{"model": "image VAE", "dataset": "retinal OCT scans (Kermany 2017)", "train_examples": 98430, "image_size": 48, "crop_scale_min": 1, "horizontal_flip": true, "translate": 0.06, "rotation_deg": 10, "bottleneck": "kl", "downsampling_factor": 4, "encoder_arch": "pvt", "encoder_norm": "rmsnorm", "encoder_norm_position": "sandwich", "encoder_activation": "star_relu", "encoder_mlp_ratio": 4, "encoder_head_dim": 32, "encoder_fused_qkv": false, "encoder_qk_norm": false, "encoder_parallel_block": false, "encoder_inner_norm": false, "encoder_moe": "expert_choice", "encoder_num_experts": 8, "encoder_moe_every": 2, "encoder_expert_mlp_ratio": 0.5, "encoder_experts_per_token": 1, "encoder_shared_expert": false, "encoder_patch_size": [2, 2], "encoder_depths": [6, 6], "encoder_widths": [64, 128], "loss": "l1", "latent_channels": 8, "decoder_norm": "instancenorm", "decoder_activation": "silu", "decoder_widths": [64, 64, 128], "decoder_blocks_per_level": 3, "decoder_block": "basic", "decoder_attention": false, "decoder_upsampling": "nearest_conv", "kl_weight": 0.01, "residual_init": "scaled_by_depth", "optimizer": "adamw", "lr": 0.0024, "beta1": 0.9, "beta2": 0.98, "eps": 1e-08, "adaptive_grad_clip": 0.02, "ema_decay": 0.99, "steps": 7500, "batch_size": 64, "epochs": 4.9, "lr_schedule": "cosine", "final_lr_fraction": 0.1, "warmup_steps": 750, "weight_decay": 0.07}
Rows from block 7 of the encoder of a small image VAE, named by matrix and row number. Rows with one number within an expert belong to one neuron, the router's apart. Each number is 500 + 40 x the weight over its row's rms, rounded and kept within 0 to 999. All counts start at 0. Numbers have three digits each.
Before each expert's rows are labels from the 100 images, of 14976, where the router gives the expert most weight on average: "place" is the part of the image that holds the peak. Only what is clearly more common there than usual is listed. The data: retinal OCT scans (Kermany 2017). In brackets: how many of the 100.
# router: router (encoder.blocks.7.mlp.router.weight, 8x128), inputs 0-127
# up: expert up (encoder.blocks.7.mlp.up, 8x64x128), inputs 0-127
# down: expert down (encoder.blocks.7.mlp.down, 8x128x64, transposed), outputs 0-127

# expert 0
place: bottom left (27)
router.0:549490529491504569458561489506455480460461531570542436462468513566502512544480495490510492433476430537511476486475514567457553503518553561449479558473467447426452495449487504506554464518525560531514480536451527510457488525497496517574456504537519476462466514449582511513496620496525550561494501447523515494470449551488469498554454536525563450523564578453496551560524496436481548492532
up.15:516411488462540559498495512450532516509470462457546470496477479541514482500494573411408455499504479513532489499454484525486524451447502437474566500467536462548490510508505558412469543446517527509494491537499464519550462578454502589512506531480436385511542518500501541521494570530448540481422487505565500536492454536522559448487532488553479523566503552441536526507484456413522482505473
down.15:489468481512542519512462488482539605476501509456542471516498480539485483450528521498511484518498539504512529496456543567576552435524564543519475546412547432507457449495543477530438548566517563394457503447506532512450439485455517456436512422477562504498529500525555509491565447461525510551525476485520539519556477493436591534526514456490408505520478500492475444521547533546530504513529
up.16:475459538511466517515501587535483585520489523505373531526466537449560495454533436447451487478469502434473547494552525481518522487486513452462502438499486476514463462528517535455503448459466501554459539530550569499470443486487514587550525435538515482487490514522527493525435527463521502513432462515502467579502410529516460551546417485595463489540501540528497529585539517477473497529505
down.16:454473515517486603496505462502509449471559534522559467486503522481437546531519563588495527473489509478496472463489598538512508469510512537486419518396523453484415554536522503546435499505537493424461530485515527531511415476498484527507496497470495482480507454522559501582550507467554547528535504498511565526545436490517475395505570513484459467520532433479511445510511549496589463510502
up.17:442542448518499481519506465449570512538530528502425457514494569524359486477537487552525532481467548465542476527512520481514462515512531538549478526473534500452495489463474440510518459506420478529517516482474495525588513436497515502507440497486549485491501494498506477460556479500488515518506583464516534596599578453525407474395533540460553562497537520523466486468516561493536526483500
down.17:548505474474491526527516477470565449487471480461473560512501413460599521513517494488474472518508496515523539519518461432429464479479493474507548511588479493522522490485522522460489548478480511570577460588477470461480511518464512510526496493527516471484534492491461539403472576505440470472493546562482444555439484443492469556499416452491579466520471528499517630542452436505487563515506
up.18:514462466445594439538381496518463565524515518532483562534442474529506535505549528556463467485486567504549521439459469500491454489434528513515555489511484519509581469510487482474520498529527550508529493470579530497489439457503458538569568555435489456503473589509486495540445481494495526486532502508513540533550540505481549544501501559480490447487512472496558552524589481522439540472401
down.18:477531529525517548490551506432499476463542486549557477492458554473471485453435549518520507471498458474537505496518509505464502477443497487448461556482517434506480477541512520538482535530533456434532576491463536569498611524533548596466512483475497464549459480545495521481570449480598476530474519579517595445478481521420506452504493464454459548522507469439488534523488421487460437474462
up.19:543472508485493522548521501480484599509520487511544515493506524538537452518555533522471512565559425475430464464546437487561500478498430466494572522525546477532410506529465499517558501482498536549561492520562536440495423579517560542478539469468485507498504535530562514539445471504487497430479501455497476554406481451441498606557501504499505503533555518498542538567484525462500511574500
down.19:481518518464533562484504503516506443463576482468500434468460535503449502458467516490524488484492505449524494478498585566510477509517536592498502541373492448499432471519586454536419475501512477409429496483458504501526500519521509497445467468477467490498496506518523487559541479484551516551520430448497504418500510514520584453444550535445408479534506508450407477514524562511530484476493

# expert 2
place: top centre (30)
router.2:533454530459481429458454547514499495505487450457541559558549507520577442444462568444521431490469503455437497532517505467507560567522496512468512425441433487482520480530490475505453463456476562487465452494494472465430510535521528551497530486484461434472547500543467493500480485527466475491464456519512459487551449478485423527580464532552575406452509525508457598506463458544534532494510
up.1:558533419528576545481457544499545566573488572444580463459491493475530558511460602527503499532487503532485489532450521480518496538492490525523516469506501431483486469516421584434535423519541528438482533479500562433519522497535502479459529441532532494484595529476499483470473504531532445518426488468552498500437541500465545476500507576455504507514508472533506460471478487414544551536499
down.1:534532433514507507477513514508456541484526530508462552487523487609539521457494550523517529496475523459503484514414448498517527482527476498524467506556457513504515456520499485474539512517435436588484469539549494490530501485527418515472537505556534446499550475493523506432416464487605522508579457523509523490499479500502498551559531418460506516501545497526581435520504468450562648461494
up.2:583506499470427497517539478481499518525503499454528511519506509437525519484500465527383486497592435524445541492463419576527497513512492512487472525442480485492524462563459507452463488473547546496523482527467495448453387474473564515466545511576469505502485494521506498451491459512514477510531482487506445355494427503476535493507442593504457464507523493487541494579518478467565521477449
down.2:496469560478414550532495487463526550464528570536487580508517501538541500441527537497474511467483484448498481511515560445484408550494507503500424538501455488528567506490601477519497534504489515459479522470435495457508465556486530499504515507454485438512539473547539484469515484483438472462493459541443487525437531486481543495471384490466547507506515531504537543544527551515437340520472
up.3:560464500496452552528484473527522532448472563481517497515504583490502508445433515476463512542460494516498474571482423573502584520435433479488482436469432400485493538465471527448505463565534559450485538556518511476460461470450502533494466508443428460515553406474471552502531471520481515565485496459516479496489445492477557491497520444530538451479567477510512512531579493520543562528545
down.3:495499516527467544545501478491527563500582482498432523520509547553543511463485550481465494508422507472508492551549485455454485520538564481480485547533503469546536528484582471556540547511534481545464515525439448445512446531492559552528487495504493493492483480562554486457486480496482451468525449531485469502430545505505513501473375385503589527499508554484505528540578530475490375508474
up.4:504419502477501412493533474532475519464519480498523518551499591467518475480490436512465453495505466550443598470489484496550519539484396445513498466585466494513500489529537499495421488454592513433509494506570432503540450548538554530489539503475455412520480545477452545538473489492536497498550484456554555473469500548468449530524514440556538484498444428511544544539522501552498500460502
down.4:488469503490545517492464536545511532510560480510453559534493450534551417483528569507541479510422464519483517526577517511470488549512527525490453515519485556510542471498507492524483470549558499572490473521441452525518506556519507540528499512529495519489470514548533501470467472476479525498505465563464465524467501480432531472521378409532548462530492555509551564518528572536467322490531
up.5:485471451509515527494463542540485487505508423455538558461481425491504560508478424481461538548530478473444538404435473505546585516471436457545470460504457475516438523486430485504429541547516478425455458442435560487450464518504518480456536450513462512481532527518513498517434530478465495479467541506556469447402454566521506517493425548579502502525495488508523528508477489535470463568490
down.5:459481469564468562498447517523458513566626506458432557522503433514486457521573524512525516519443531474531519541482478492508468527511480483521543470548470493552569482522577504535509495504466470538451531500544508534513442510483510566534509462505528493433546483541512493513452464484450501470470484520528490524460450509497502558540435430521518508537460588530606562433495513540466381480496

# expert 3
place: bottom left (37)
router.3:516539543467444582532510511541472455512543509477478473508450500531512448487447507501541482544529488547518515480453518571481542489482505522453467480439478554469470587467557601518464510497499459484470451395474568522438474549524563426583550495446492485465453505516558520530492540531470450533514431462528544515472491545517509520515488544498524442471479501457455534550473472557449427445571
up.15:504497527495407483513485498467500512462495464499493489519504448517467475537457428490447479492567490506495473478511541528512502495520485450471462514518418568495559467500503557507497573477492490466517465387477579513469510525487479447531511527497473488502417530528433502506521527440423545517497455579484448505499464516490483482487487500535495424488458464480474646536589523549375551483490
down.15:531480491493429464526524532603492471477458451515494539482557480478557464500488398491441481518463493465494501447468531488461551508525488533485481489508524524500513525468453498466465493463444520530528453406441569513478565507514409515454546503527480513510464483539563425478575516519488587527462485583498447500454430536509493476551491522571515516479516493509502411496500507532383540555520
up.16:496526557465509548482490517504550461465480553503421545516473502473481504442489508483533560505549495503418477450564458517485473474539523528555545549431485488463448443605465467489579492479462561472535461578497455443521466537555527526464542513472498497456539537512506582522491477464495507413529525432465465481480495532447499627471556467533500531514513487500526516472518511545498517576575
down.16:510456508502496592520474488395501502520536522460504437514508501534528558453521482530481546465451523448502450505507496414546569540472462489522506511468506543515416485514511536561486432487537454432457506549467522496557486549448533491552454550536558471499473468463436517501482545460523509539615498520537404535502483477521496480499438442470436508477513495466537476478520513503447592584518
up.17:619509500542561538499539544489512555538457483483552513552493492487494472547524509530435544598484523549457574514540433595513567468471494450570549437495488539581529513551495507472552517487514552544494484505553543459465491501472482560492501432558503439448517527501472527447490444490491524472464511430557452482555473475489514495526540494511594530500547472537488504515443508486529528559489
down.17:479478488485503542515467449408507562477509535466515471514451428518453526419519502509452564461466498508518472508532474440545549541487476502538462535505508544439393509544496487535495493405517484496421502521521526518512512525501542466547471447551537498446479449465466517578506500506453445519545487434554441496433540444543494544540469465472436486533553511518499407464505492499497599573496
up.18:515436504469508542470500524490512487548456510488422481464522507512505489474508480508462486507561493548472484527516445528485610497477516551530564475489516536466548516467490512457542507482469457428471525545556463512511486513553523574482542453600533492541518548517489555560454505502505535427485523489522551569422506567492509521566531495398390481483479483503619521541432463550505489503528
down.18:472512465489502577479482493467515507522564497461521489537475493547473546500507556494528570508358509493543499490487547390394536538474549487549493537483506509499430475539536548498492436491482502493496532548452506503498490481570473482536420445491484544449479465486468449576462541497508431535517516467533432505467504494560516541492464501507476503540560490490469486522474501458484590617548
up.19:566488500552518524468461542532525508460481496512497516523509551488524516526423566448408513460523476512517532484407476561520564552481454518525538534592457497545490560536579488486542514519561526543473511533476577462420486473571541540484561509553441447464459526419427506502469443479512537457468543526465485468445509469478508541524459486487532435490507487509533578508502464467532459524442
down.19:495493457475498617491470498461470501506543475498482423531507446509474551467504512537500503488446513511494460473557446398481505489533532456562475558467512571489380509532451500528470411486496523486516471560471503478529510516548560465625470500484478500514466521474498474510486526481507493477587509432494448467474511498545510554474405504512478515534525515476556478542490524471450584593505

# expert 5
place: bottom left (35); bottom right (28)
router.5:474486447523552462505460549631475514550473490486529474478534415418520523518536483463526453424492454540527489568484496433436535522518527477539445440520518501475548551521441520446555525504536502476487455480526580506450565543537494430425517539539507532448504548485550459525520518523537505498491524544455451513486538503458500442535479573512582509541467457558509472491561525471480538499462
up.15:534536526529451480523544504500568568435434548498451495543493502407514459517432533475429504584529499483459519539583474492506526544521521501554518514497528504444504454493448464494440512518484540488485540456541498519548593527528549519515510509493501469573427589526555531579530519513532548509519477522432474523491502560530477526495513543492505485506525419482523522543507468473529515635548
down.15:549542466560475515536504503482420520477498461477512483501466517473550461481432531468454519485609562519513498501465551417466457515492481540447478536384527461425475495513489449489498525488545550530560492497548488443408473520427561480477455548552492541513495544512522491475542526523508557480440457488496639489507527488504484470505544552520523473523535502453502488524540523490474412457527
up.16:456489540530436488564476514471537470534475550552539564457496499451519458545531504562467450456452497512417500535456488475506552544533455446460441506494455575490454540451493511554478433493491507531478486530523476500468465476470515484484481510493533466466501534552519553569422493385509410489501427408465446526479453487459528475480457487494579498530536447442503527542531484488506562562538
down.16:467461492455512502540513456503486472483521558532516591479505478496479527478472505487498529481580491500474494452477571368481480474496482491538516488377437482470497505526481391504479479512525501437521522531520497512445487485508609455492460513497480524504545456491502511475515510434485468504491500458504684532463531533492455458460544529513537504499527521493531434488529489456511420487544
up.17:520487534499500528573525484540540487507524585544469488490486447506495465550510536423457501570442529543455531522501462543565478486539463461511507398538446538522474561553529524521514418488448480548519466475517452518433473497518572570540529568478552473493547467464489535457502444472434517524495503492510507457441465462545475554571456454451498471486545454435614517504488457487500497501538
down.17:519501510476501536490480494488498464434503513534470562469510492505540488539468517509542497488573457490517429523525562432503458427490488499554485492360464492484432458479448423530531483472488531465512462536476474476460471510506561547516501511468420469486470466509515532522553524558470570502502498467494659539460545583507420478483530516524509430532492507501549420487515482497509447449524
up.18:491465488482485501466471527519537533419452530474441532452469435502548438521405500471497476510516487473441463538442529446529561555485469556505470485434485570541479526509438511473421493493512448540428528545489500424429486482483536551578489554475542524498426531517507514579474491440490528551422528441482483551496451511499480489517498504476521557503455421510483544562474515462438529539534
down.18:496486493510516482485498483508482495476548516524548556540494533444498499489509489513466487503654526549478503431526585361508417504508507526470463524355521485464506434498468389543513504501509455474535542517499530477469465508471524472467489510467479523447511458575521495500558481518455484487521497474459612526479512520500456469468521521512502467471510527492515442484546487540487444441461
up.19:561508525545526502494498511528517545408477554584485569481488513445543502465467512526479465481470493479546494479495499560568523535547476512524458503449511504460418505423553440455472492440520543484596465517535505502469407491496513493454513512541519488476449483498441487476569522514457430469525447468476402499523489566505422541450463511450504433462543467500510518588516438496532488528558
down.19:528526480472534467511498497511457501451520517474486502548515529503480480524459505509533542517539527572497511407502609345466477459548525526476506522340457452487558478475471411513498500521524518484531531511532515527495510527545578474485513511487458523545514510505550489505527518530537496464502476497509657479500506495490443452513491494485545478461568512482542469437499489502466455476466