config.yaml
encoder_arch: "pvt"
model: "image VAE"
dataset: "retinal OCT scans (Kermany 2017)"
train_examples: 98430
image_size: 48
crop_scale_min: 1
horizontal_flip: true
translate: 0.06
rotation_deg: 10
bottleneck: "kl"
downsampling_factor: 4
encoder_norm: "rmsnorm"
encoder_norm_position: "sandwich"
encoder_activation: "star_relu"
encoder_mlp_ratio: 4
encoder_head_dim: 32
encoder_fused_qkv: false
encoder_qk_norm: false
encoder_parallel_block: false
encoder_inner_norm: false
encoder_moe: "expert_choice"
encoder_num_experts: 8
encoder_moe_every: 2
encoder_expert_mlp_ratio: 0.5
encoder_experts_per_token: 1
encoder_shared_expert: false
encoder_patch_size: [2, 2]
encoder_depths: [6, 6]
encoder_widths: [64, 128]
loss: "l1"
latent_channels: 8
decoder_norm: "instancenorm"
decoder_activation: "silu"
decoder_widths: [64, 64, 128]
decoder_blocks_per_level: 3
decoder_block: "basic"
decoder_attention: false
decoder_upsampling: "nearest_conv"
kl_weight: 0.01
residual_init: "scaled_by_depth"
optimizer: "adamw"
learning_rate: 0.0024
beta1: 0.9
beta2: 0.98
eps: 1e-08
adaptive_grad_clip: 0.02
ema_decay: 0.99
max_steps: 7500
batch_size: 64
epochs: 4.9
lr_schedule: "cosine"
final_lr_fraction: 0.1
warmup_steps: 750
weight_decay: 0.07
Rows from block 0 of the decoder of a small image VAE, named by matrix and row number. Rows with one number belong to one channel. Each number is 200 + 30 x the weight over its row's rms, rounded and kept within 0 to 999. All counts start at 0.
After each channel's rows are labels from the 100 images, of 14976, where the channel reaches its highest value: "strongest on" is what is common among them. Only what is clearly more common there than usual is listed. The data: retinal OCT scans (Kermany 2017). In brackets: how many of the 100.
# convs0: first 3x3 conv (decoder.mid.0.convs.0.weight, 128x128x3x3, each kernel summed), inputs 0-127
# convs1: second 3x3 conv (decoder.mid.0.convs.1.weight, 128x128x3x3, transposed, each kernel summed), outputs 0-127

convs0.7,175,214,179,208,174,214,230,210,228,194,210,206,216,169,210,161,233,187,198,207,202,214,246,159,222,213,194,155,135,222,131,211,221,162,193,201,215,152,172,213,246,182,197,171,165,154,216,149,185,177,158,181,209,233,182,233,188,153,202,175,181,213,236,191,240,211,213,170,196,174,198,228,222,216,257,140,197,154,178,272,188,223,130,207,137,179,183,176,191,203,174,206,191,224,186,181,183,205,224,162,174,228,164,129,199,201,209,205,155,149,218,175,176,207,234,218,223,186,175,143,216,217,212,282,181,187,200,150
convs1.7,253,164,177,229,211,194,234,194,203,163,214,213,193,208,182,177,183,180,234,155,179,205,146,201,182,235,184,201,233,140,151,155,180,182,228,215,181,252,179,154,230,235,199,199,197,227,191,167,238,222,204,196,181,189,255,205,194,282,218,176,242,189,194,184,236,228,190,183,213,187,152,218,219,224,163,189,236,227,158,189,191,223,231,183,185,233,236,191,220,168,220,133,240,224,145,229,150,164,164,207,260,179,278,192,235,170,226,194,246,246,201,224,206,193,192,165,193,218,210,176,205,218,163,196,163,244,169,225
strongest on: finding: choroidal neovascularization (61)

convs0.28,178,231,167,177,181,177,179,245,176,190,190,187,177,178,194,148,222,187,177,205,186,186,206,187,178,169,238,122,206,187,137,211,224,203,174,188,226,198,152,202,203,190,207,206,224,226,190,120,187,175,188,202,206,242,186,247,160,167,180,178,174,164,198,172,204,214,203,189,233,218,178,222,203,227,239,114,188,173,203,243,241,228,170,190,129,205,204,174,192,236,146,201,205,216,199,185,214,211,184,193,149,207,186,146,231,176,161,216,200,173,260,180,155,200,200,147,218,207,168,155,204,263,176,178,232,170,154,136
convs1.28,224,190,223,257,174,197,127,179,181,214,226,185,188,156,192,149,225,146,184,162,215,202,209,201,168,218,190,230,209,162,184,169,172,196,211,204,195,237,221,164,205,217,170,206,159,237,261,168,245,222,209,231,200,178,167,175,194,267,203,219,254,199,161,208,210,194,200,149,201,176,145,215,217,172,163,192,184,210,172,193,206,195,236,188,195,225,272,176,201,166,205,141,202,183,239,211,166,155,208,168,224,230,244,219,170,179,241,223,239,263,216,172,275,213,161,198,198,173,142,199,211,197,211,239,153,197,199,229
strongest on: finding: choroidal neovascularization (61)

convs0.91,147,210,189,187,193,224,141,179,199,218,255,165,173,189,178,163,200,195,177,194,239,128,164,190,131,171,152,140,214,180,172,168,169,202,189,123,164,177,165,197,191,174,191,210,198,232,222,198,195,214,186,205,231,230,218,162,191,185,170,210,205,205,201,211,158,154,218,202,223,191,177,176,195,237,165,199,188,167,188,167,209,211,214,197,196,207,191,165,131,123,89,175,246,214,181,174,237,197,165,184,172,199,189,193,160,169,231,238,199,198,204,213,216,200,141,187,188,216,208,211,181,162,195,207,145,175,174,188
convs1.91,165,194,237,166,118,155,196,153,176,226,180,147,197,193,201,157,227,190,208,188,209,271,155,212,245,209,193,220,187,205,225,146,248,185,185,201,195,234,185,139,202,210,228,181,191,184,242,121,204,225,167,195,181,209,154,238,195,249,185,227,234,163,234,180,212,224,175,167,188,220,166,275,203,220,194,219,138,202,191,266,190,196,178,217,213,178,225,189,189,250,195,184,225,193,184,168,198,173,183,218,235,196,263,183,225,184,173,174,205,211,176,197,234,209,185,190,229,182,249,211,171,228,209,180,210,243,145,228
strongest on: finding: choroidal neovascularization (63)

convs0.37,209,221,162,202,158,180,193,193,243,203,227,212,217,166,193,167,242,164,166,192,202,188,221,116,244,188,167,155,146,223,175,184,185,180,188,187,186,144,198,182,210,178,218,179,195,222,227,165,200,169,183,197,242,205,193,227,226,132,237,197,147,208,214,169,176,207,171,187,165,205,162,180,209,196,214,206,217,121,178,277,213,206,143,216,145,187,230,173,183,196,179,201,178,218,214,256,222,172,165,150,128,214,180,206,219,166,204,162,155,179,202,203,168,177,206,163,251,159,165,144,197,195,201,209,179,174,171,197
convs1.37,219,200,185,251,263,174,187,177,183,199,220,212,221,192,207,191,167,131,193,169,225,187,256,215,200,226,175,208,222,170,176,156,183,173,223,204,237,245,248,149,223,227,211,207,169,215,212,244,238,226,218,201,209,176,197,195,187,266,216,197,241,196,189,189,209,237,189,183,257,194,159,237,252,149,161,214,189,198,208,177,199,176,205,194,181,205,214,200,185,170,192,159,179,174,263,223,151,173,206,192,282,194,261,238,162,170,224,239,235,253,190,156,192,196,207,204,203,186,145,186,231,205,178,229,188,179,264,251
strongest on: finding: choroidal neovascularization (61); finding: diabetic macular edema (29)

convs0.61,216,176,193,210,166,230,206,161,224,201,162,140,224,189,219,199,216,203,220,228,231,166,214,191,164,130,138,152,220,189,131,213,168,150,204,221,180,192,216,214,238,162,186,219,216,198,170,219,188,247,174,225,226,221,211,253,196,210,128,218,242,218,169,230,193,192,181,198,173,239,234,201,202,165,184,168,237,204,204,241,198,196,221,194,195,223,175,196,241,175,68,192,191,202,219,235,212,219,226,187,116,186,189,156,191,165,176,170,191,161,212,157,220,185,197,190,191,193,172,205,198,221,188,204,146,191,213,185
convs1.61,173,193,181,204,249,168,211,228,234,157,183,173,215,147,218,242,182,202,171,218,207,238,219,183,236,230,152,211,170,248,168,186,143,142,194,217,179,214,198,170,253,209,185,201,228,186,120,203,190,197,206,173,166,208,203,137,191,226,249,278,201,186,176,187,213,231,210,148,250,232,197,226,198,167,194,191,210,180,215,210,174,201,215,226,165,209,159,213,233,231,229,201,183,200,188,219,241,167,192,196,258,195,219,164,176,199,179,228,209,215,147,188,159,159,219,243,194,209,201,110,207,175,151,143,198,191,171,213
strongest on: finding: choroidal neovascularization (60)

convs0.24,240,176,175,193,178,184,199,205,247,215,218,231,196,266,204,229,191,207,210,214,204,188,221,184,181,199,102,182,198,172,170,210,149,144,224,229,191,175,143,177,215,187,223,210,233,213,227,206,206,240,170,218,214,203,242,246,162,186,184,143,203,182,202,179,235,238,219,220,227,171,218,186,222,177,208,208,273,195,207,221,137,185,201,172,134,201,212,211,204,210,226,160,169,224,281,236,212,185,202,179,257,191,189,147,210,198,199,212,227,179,201,165,204,221,198,240,240,198,180,201,184,121,131,216,233,174,191,176
convs1.24,135,170,175,177,174,172,189,203,198,212,174,228,197,234,167,230,232,177,206,218,241,179,263,184,208,157,216,185,202,202,213,197,230,207,194,138,215,219,179,159,167,203,171,175,217,214,200,176,226,216,189,257,166,205,228,161,233,207,231,189,197,178,185,173,165,198,201,188,204,214,255,162,267,190,218,194,205,212,237,155,200,142,226,210,231,157,179,153,159,177,191,176,185,193,221,232,181,207,223,203,222,213,203,243,122,189,168,223,239,240,202,249,106,201,202,178,214,286,233,171,152,208,204,221,194,224,210,233
strongest on: finding: diabetic macular edema (34)

convs0.27,234,162,208,196,208,197,214,222,232,193,207,234,202,210,151,190,176,223,221,219,158,187,167,186,211,203,184,193,193,218,219,210,245,175,204,159,182,210,168,232,146,188,156,203,181,122,207,264,187,215,169,214,249,179,210,209,228,213,193,234,247,186,215,209,173,215,198,202,218,184,228,194,234,246,188,224,174,175,169,215,199,241,178,191,195,156,178,191,169,186,189,226,195,185,242,116,219,236,155,210,254,226,191,173,127,169,258,160,143,172,172,232,173,191,178,203,197,269,225,161,173,188,214,189,271,201,256,234
convs1.27,246,198,154,151,229,143,232,207,233,218,158,173,186,180,230,278,149,230,223,191,168,190,172,210,161,207,208,165,177,202,205,184,190,176,197,205,160,185,147,174,248,226,239,213,205,145,165,141,209,191,164,224,177,216,189,170,184,241,187,261,236,260,185,186,198,217,164,177,161,229,182,176,188,167,198,220,162,168,218,156,183,152,190,221,211,193,212,208,246,212,220,165,210,198,166,192,205,194,241,269,205,204,230,195,173,189,218,249,189,215,181,256,227,201,219,224,262,154,161,201,209,183,210,152,213,181,187,173
strongest on: finding: choroidal neovascularization (65)

convs0.127,203,189,211,199,197,203,172,180,210,175,200,221,217,206,155,188,229,198,184,185,112,198,202,168,175,193,179,223,156,215,189,232,204,160,186,221,196,182,160,196,164,187,107,185,233,206,191,199,169,191,181,185,240,179,186,210,193,204,196,176,211,236,230,206,149,161,224,163,202,191,199,198,206,218,226,202,218,174,198,231,169,213,191,109,132,203,185,168,222,183,158,218,163,195,213,193,223,200,133,155,203,195,194,153,203,208,247,153,202,201,188,235,142,166,141,134,213,216,211,167,153,224,247,273,245,218,211,233
convs1.127,232,207,116,220,224,146,156,262,151,186,190,255,183,205,163,251,139,197,152,177,222,215,220,193,174,190,206,171,228,201,166,201,198,183,190,162,229,203,152,169,211,210,260,220,178,187,169,250,194,235,202,238,204,148,229,189,164,235,222,172,225,167,181,194,211,180,197,164,200,158,175,189,192,174,206,210,227,179,206,147,185,185,210,204,208,186,205,167,163,145,230,176,191,178,296,217,175,204,221,217,198,188,219,242,189,187,237,219,197,206,191,219,198,204,226,220,199,147,173,209,269,178,238,195,181,157,243,171
strongest on: finding: choroidal neovascularization (68)

convs0.48,199,173,140,158,195,199,215,180,223,236,182,212,215,190,179,173,201,193,212,209,237,176,163,137,185,202,134,198,170,186,235,161,154,187,227,92,195,212,189,186,220,142,176,204,209,212,212,176,197,229,163,201,176,203,207,180,170,207,174,186,202,198,205,209,152,153,212,208,212,198,207,155,188,202,134,195,228,146,228,158,165,261,172,159,190,163,196,233,182,139,191,163,140,219,249,190,224,209,172,197,211,194,187,222,189,173,218,212,208,212,151,194,212,217,150,162,245,190,158,187,146,167,163,199,167,170,230,183
convs1.48,128,181,206,178,201,191,180,169,234,254,188,170,165,157,216,211,238,212,192,205,252,246,230,257,253,232,189,201,192,153,235,188,224,174,134,208,206,236,224,187,197,190,215,198,190,213,198,193,189,203,182,181,261,206,204,183,234,198,184,315,182,161,208,186,246,254,214,235,194,185,187,263,180,248,219,216,168,226,232,229,179,241,212,213,217,142,169,189,236,203,215,210,194,160,206,151,193,199,215,216,239,177,232,210,211,186,203,244,196,193,161,199,209,186,215,176,126,243,166,198,191,181,173,193,237,222,183,210
strongest on: finding: choroidal neovascularization (64)

convs0.126,254,178,177,209,203,234,195,176,217,217,232,156,204,173,208,212,248,183,154,190,203,228,166,149,220,193,162,178,152,198,188,198,159,201,193,125,210,185,214,227,194,174,215,201,105,170,202,217,203,191,199,162,225,191,207,216,205,180,202,217,198,227,227,226,137,198,206,199,187,198,209,185,197,214,218,209,176,106,208,243,264,222,130,224,185,147,234,189,179,147,155,218,217,190,250,181,226,192,195,196,158,228,231,181,177,162,231,151,184,188,174,208,241,162,172,230,166,210,191,169,163,185,182,274,210,186,200,206
convs1.126,199,200,168,166,221,163,230,204,198,194,217,176,217,215,182,171,190,184,158,172,201,220,205,204,217,247,194,174,189,167,183,148,226,201,176,186,150,253,158,130,192,226,174,184,233,187,207,142,229,208,161,170,200,201,198,178,223,274,225,215,236,193,226,164,236,247,224,175,185,195,140,192,192,212,174,200,221,173,181,202,168,164,192,199,222,190,219,208,168,206,198,150,243,216,166,181,189,176,163,246,267,208,279,224,200,180,201,167,224,225,164,212,222,209,232,252,227,251,159,164,166,181,193,145,137,229,159,214
strongest on: finding: choroidal neovascularization (65)

convs0.76,155,217,182,202,220,165,174,183,169,176,200,240,230,175,185,219,164,185,183,182,189,107,152,121,223,189,121,192,201,171,228,200,181,157,196,201,170,198,164,176,211,199,214,214,233,204,150,208,174,187,194,169,174,174,143,179,183,247,154,165,229,180,155,212,183,193,176,172,191,196,183,157,180,210,125,191,197,208,220,135,118,205,200,185,191,185,192,161,209,237,180,205,171,191,170,193,231,188,202,162,219,167,177,169,229,196,190,189,184,200,161,190,177,162,137,154,198,204,157,210,171,207,205,172,144,218,184,210
convs1.76,190,249,176,181,216,200,160,179,181,219,159,230,168,201,211,133,254,270,229,232,165,212,254,256,198,176,222,203,195,212,218,219,202,235,214,173,253,177,209,224,241,181,215,174,237,197,232,183,204,207,264,237,185,220,194,210,186,164,157,179,196,187,196,189,185,163,244,214,192,174,227,188,227,181,235,206,137,204,163,171,200,225,206,160,193,222,191,203,213,194,168,217,226,200,199,174,164,231,210,227,107,243,156,219,218,227,177,183,191,158,174,206,161,270,188,229,221,209,205,261,227,208,259,160,194,234,232,213
strongest on: finding: diabetic macular edema (47)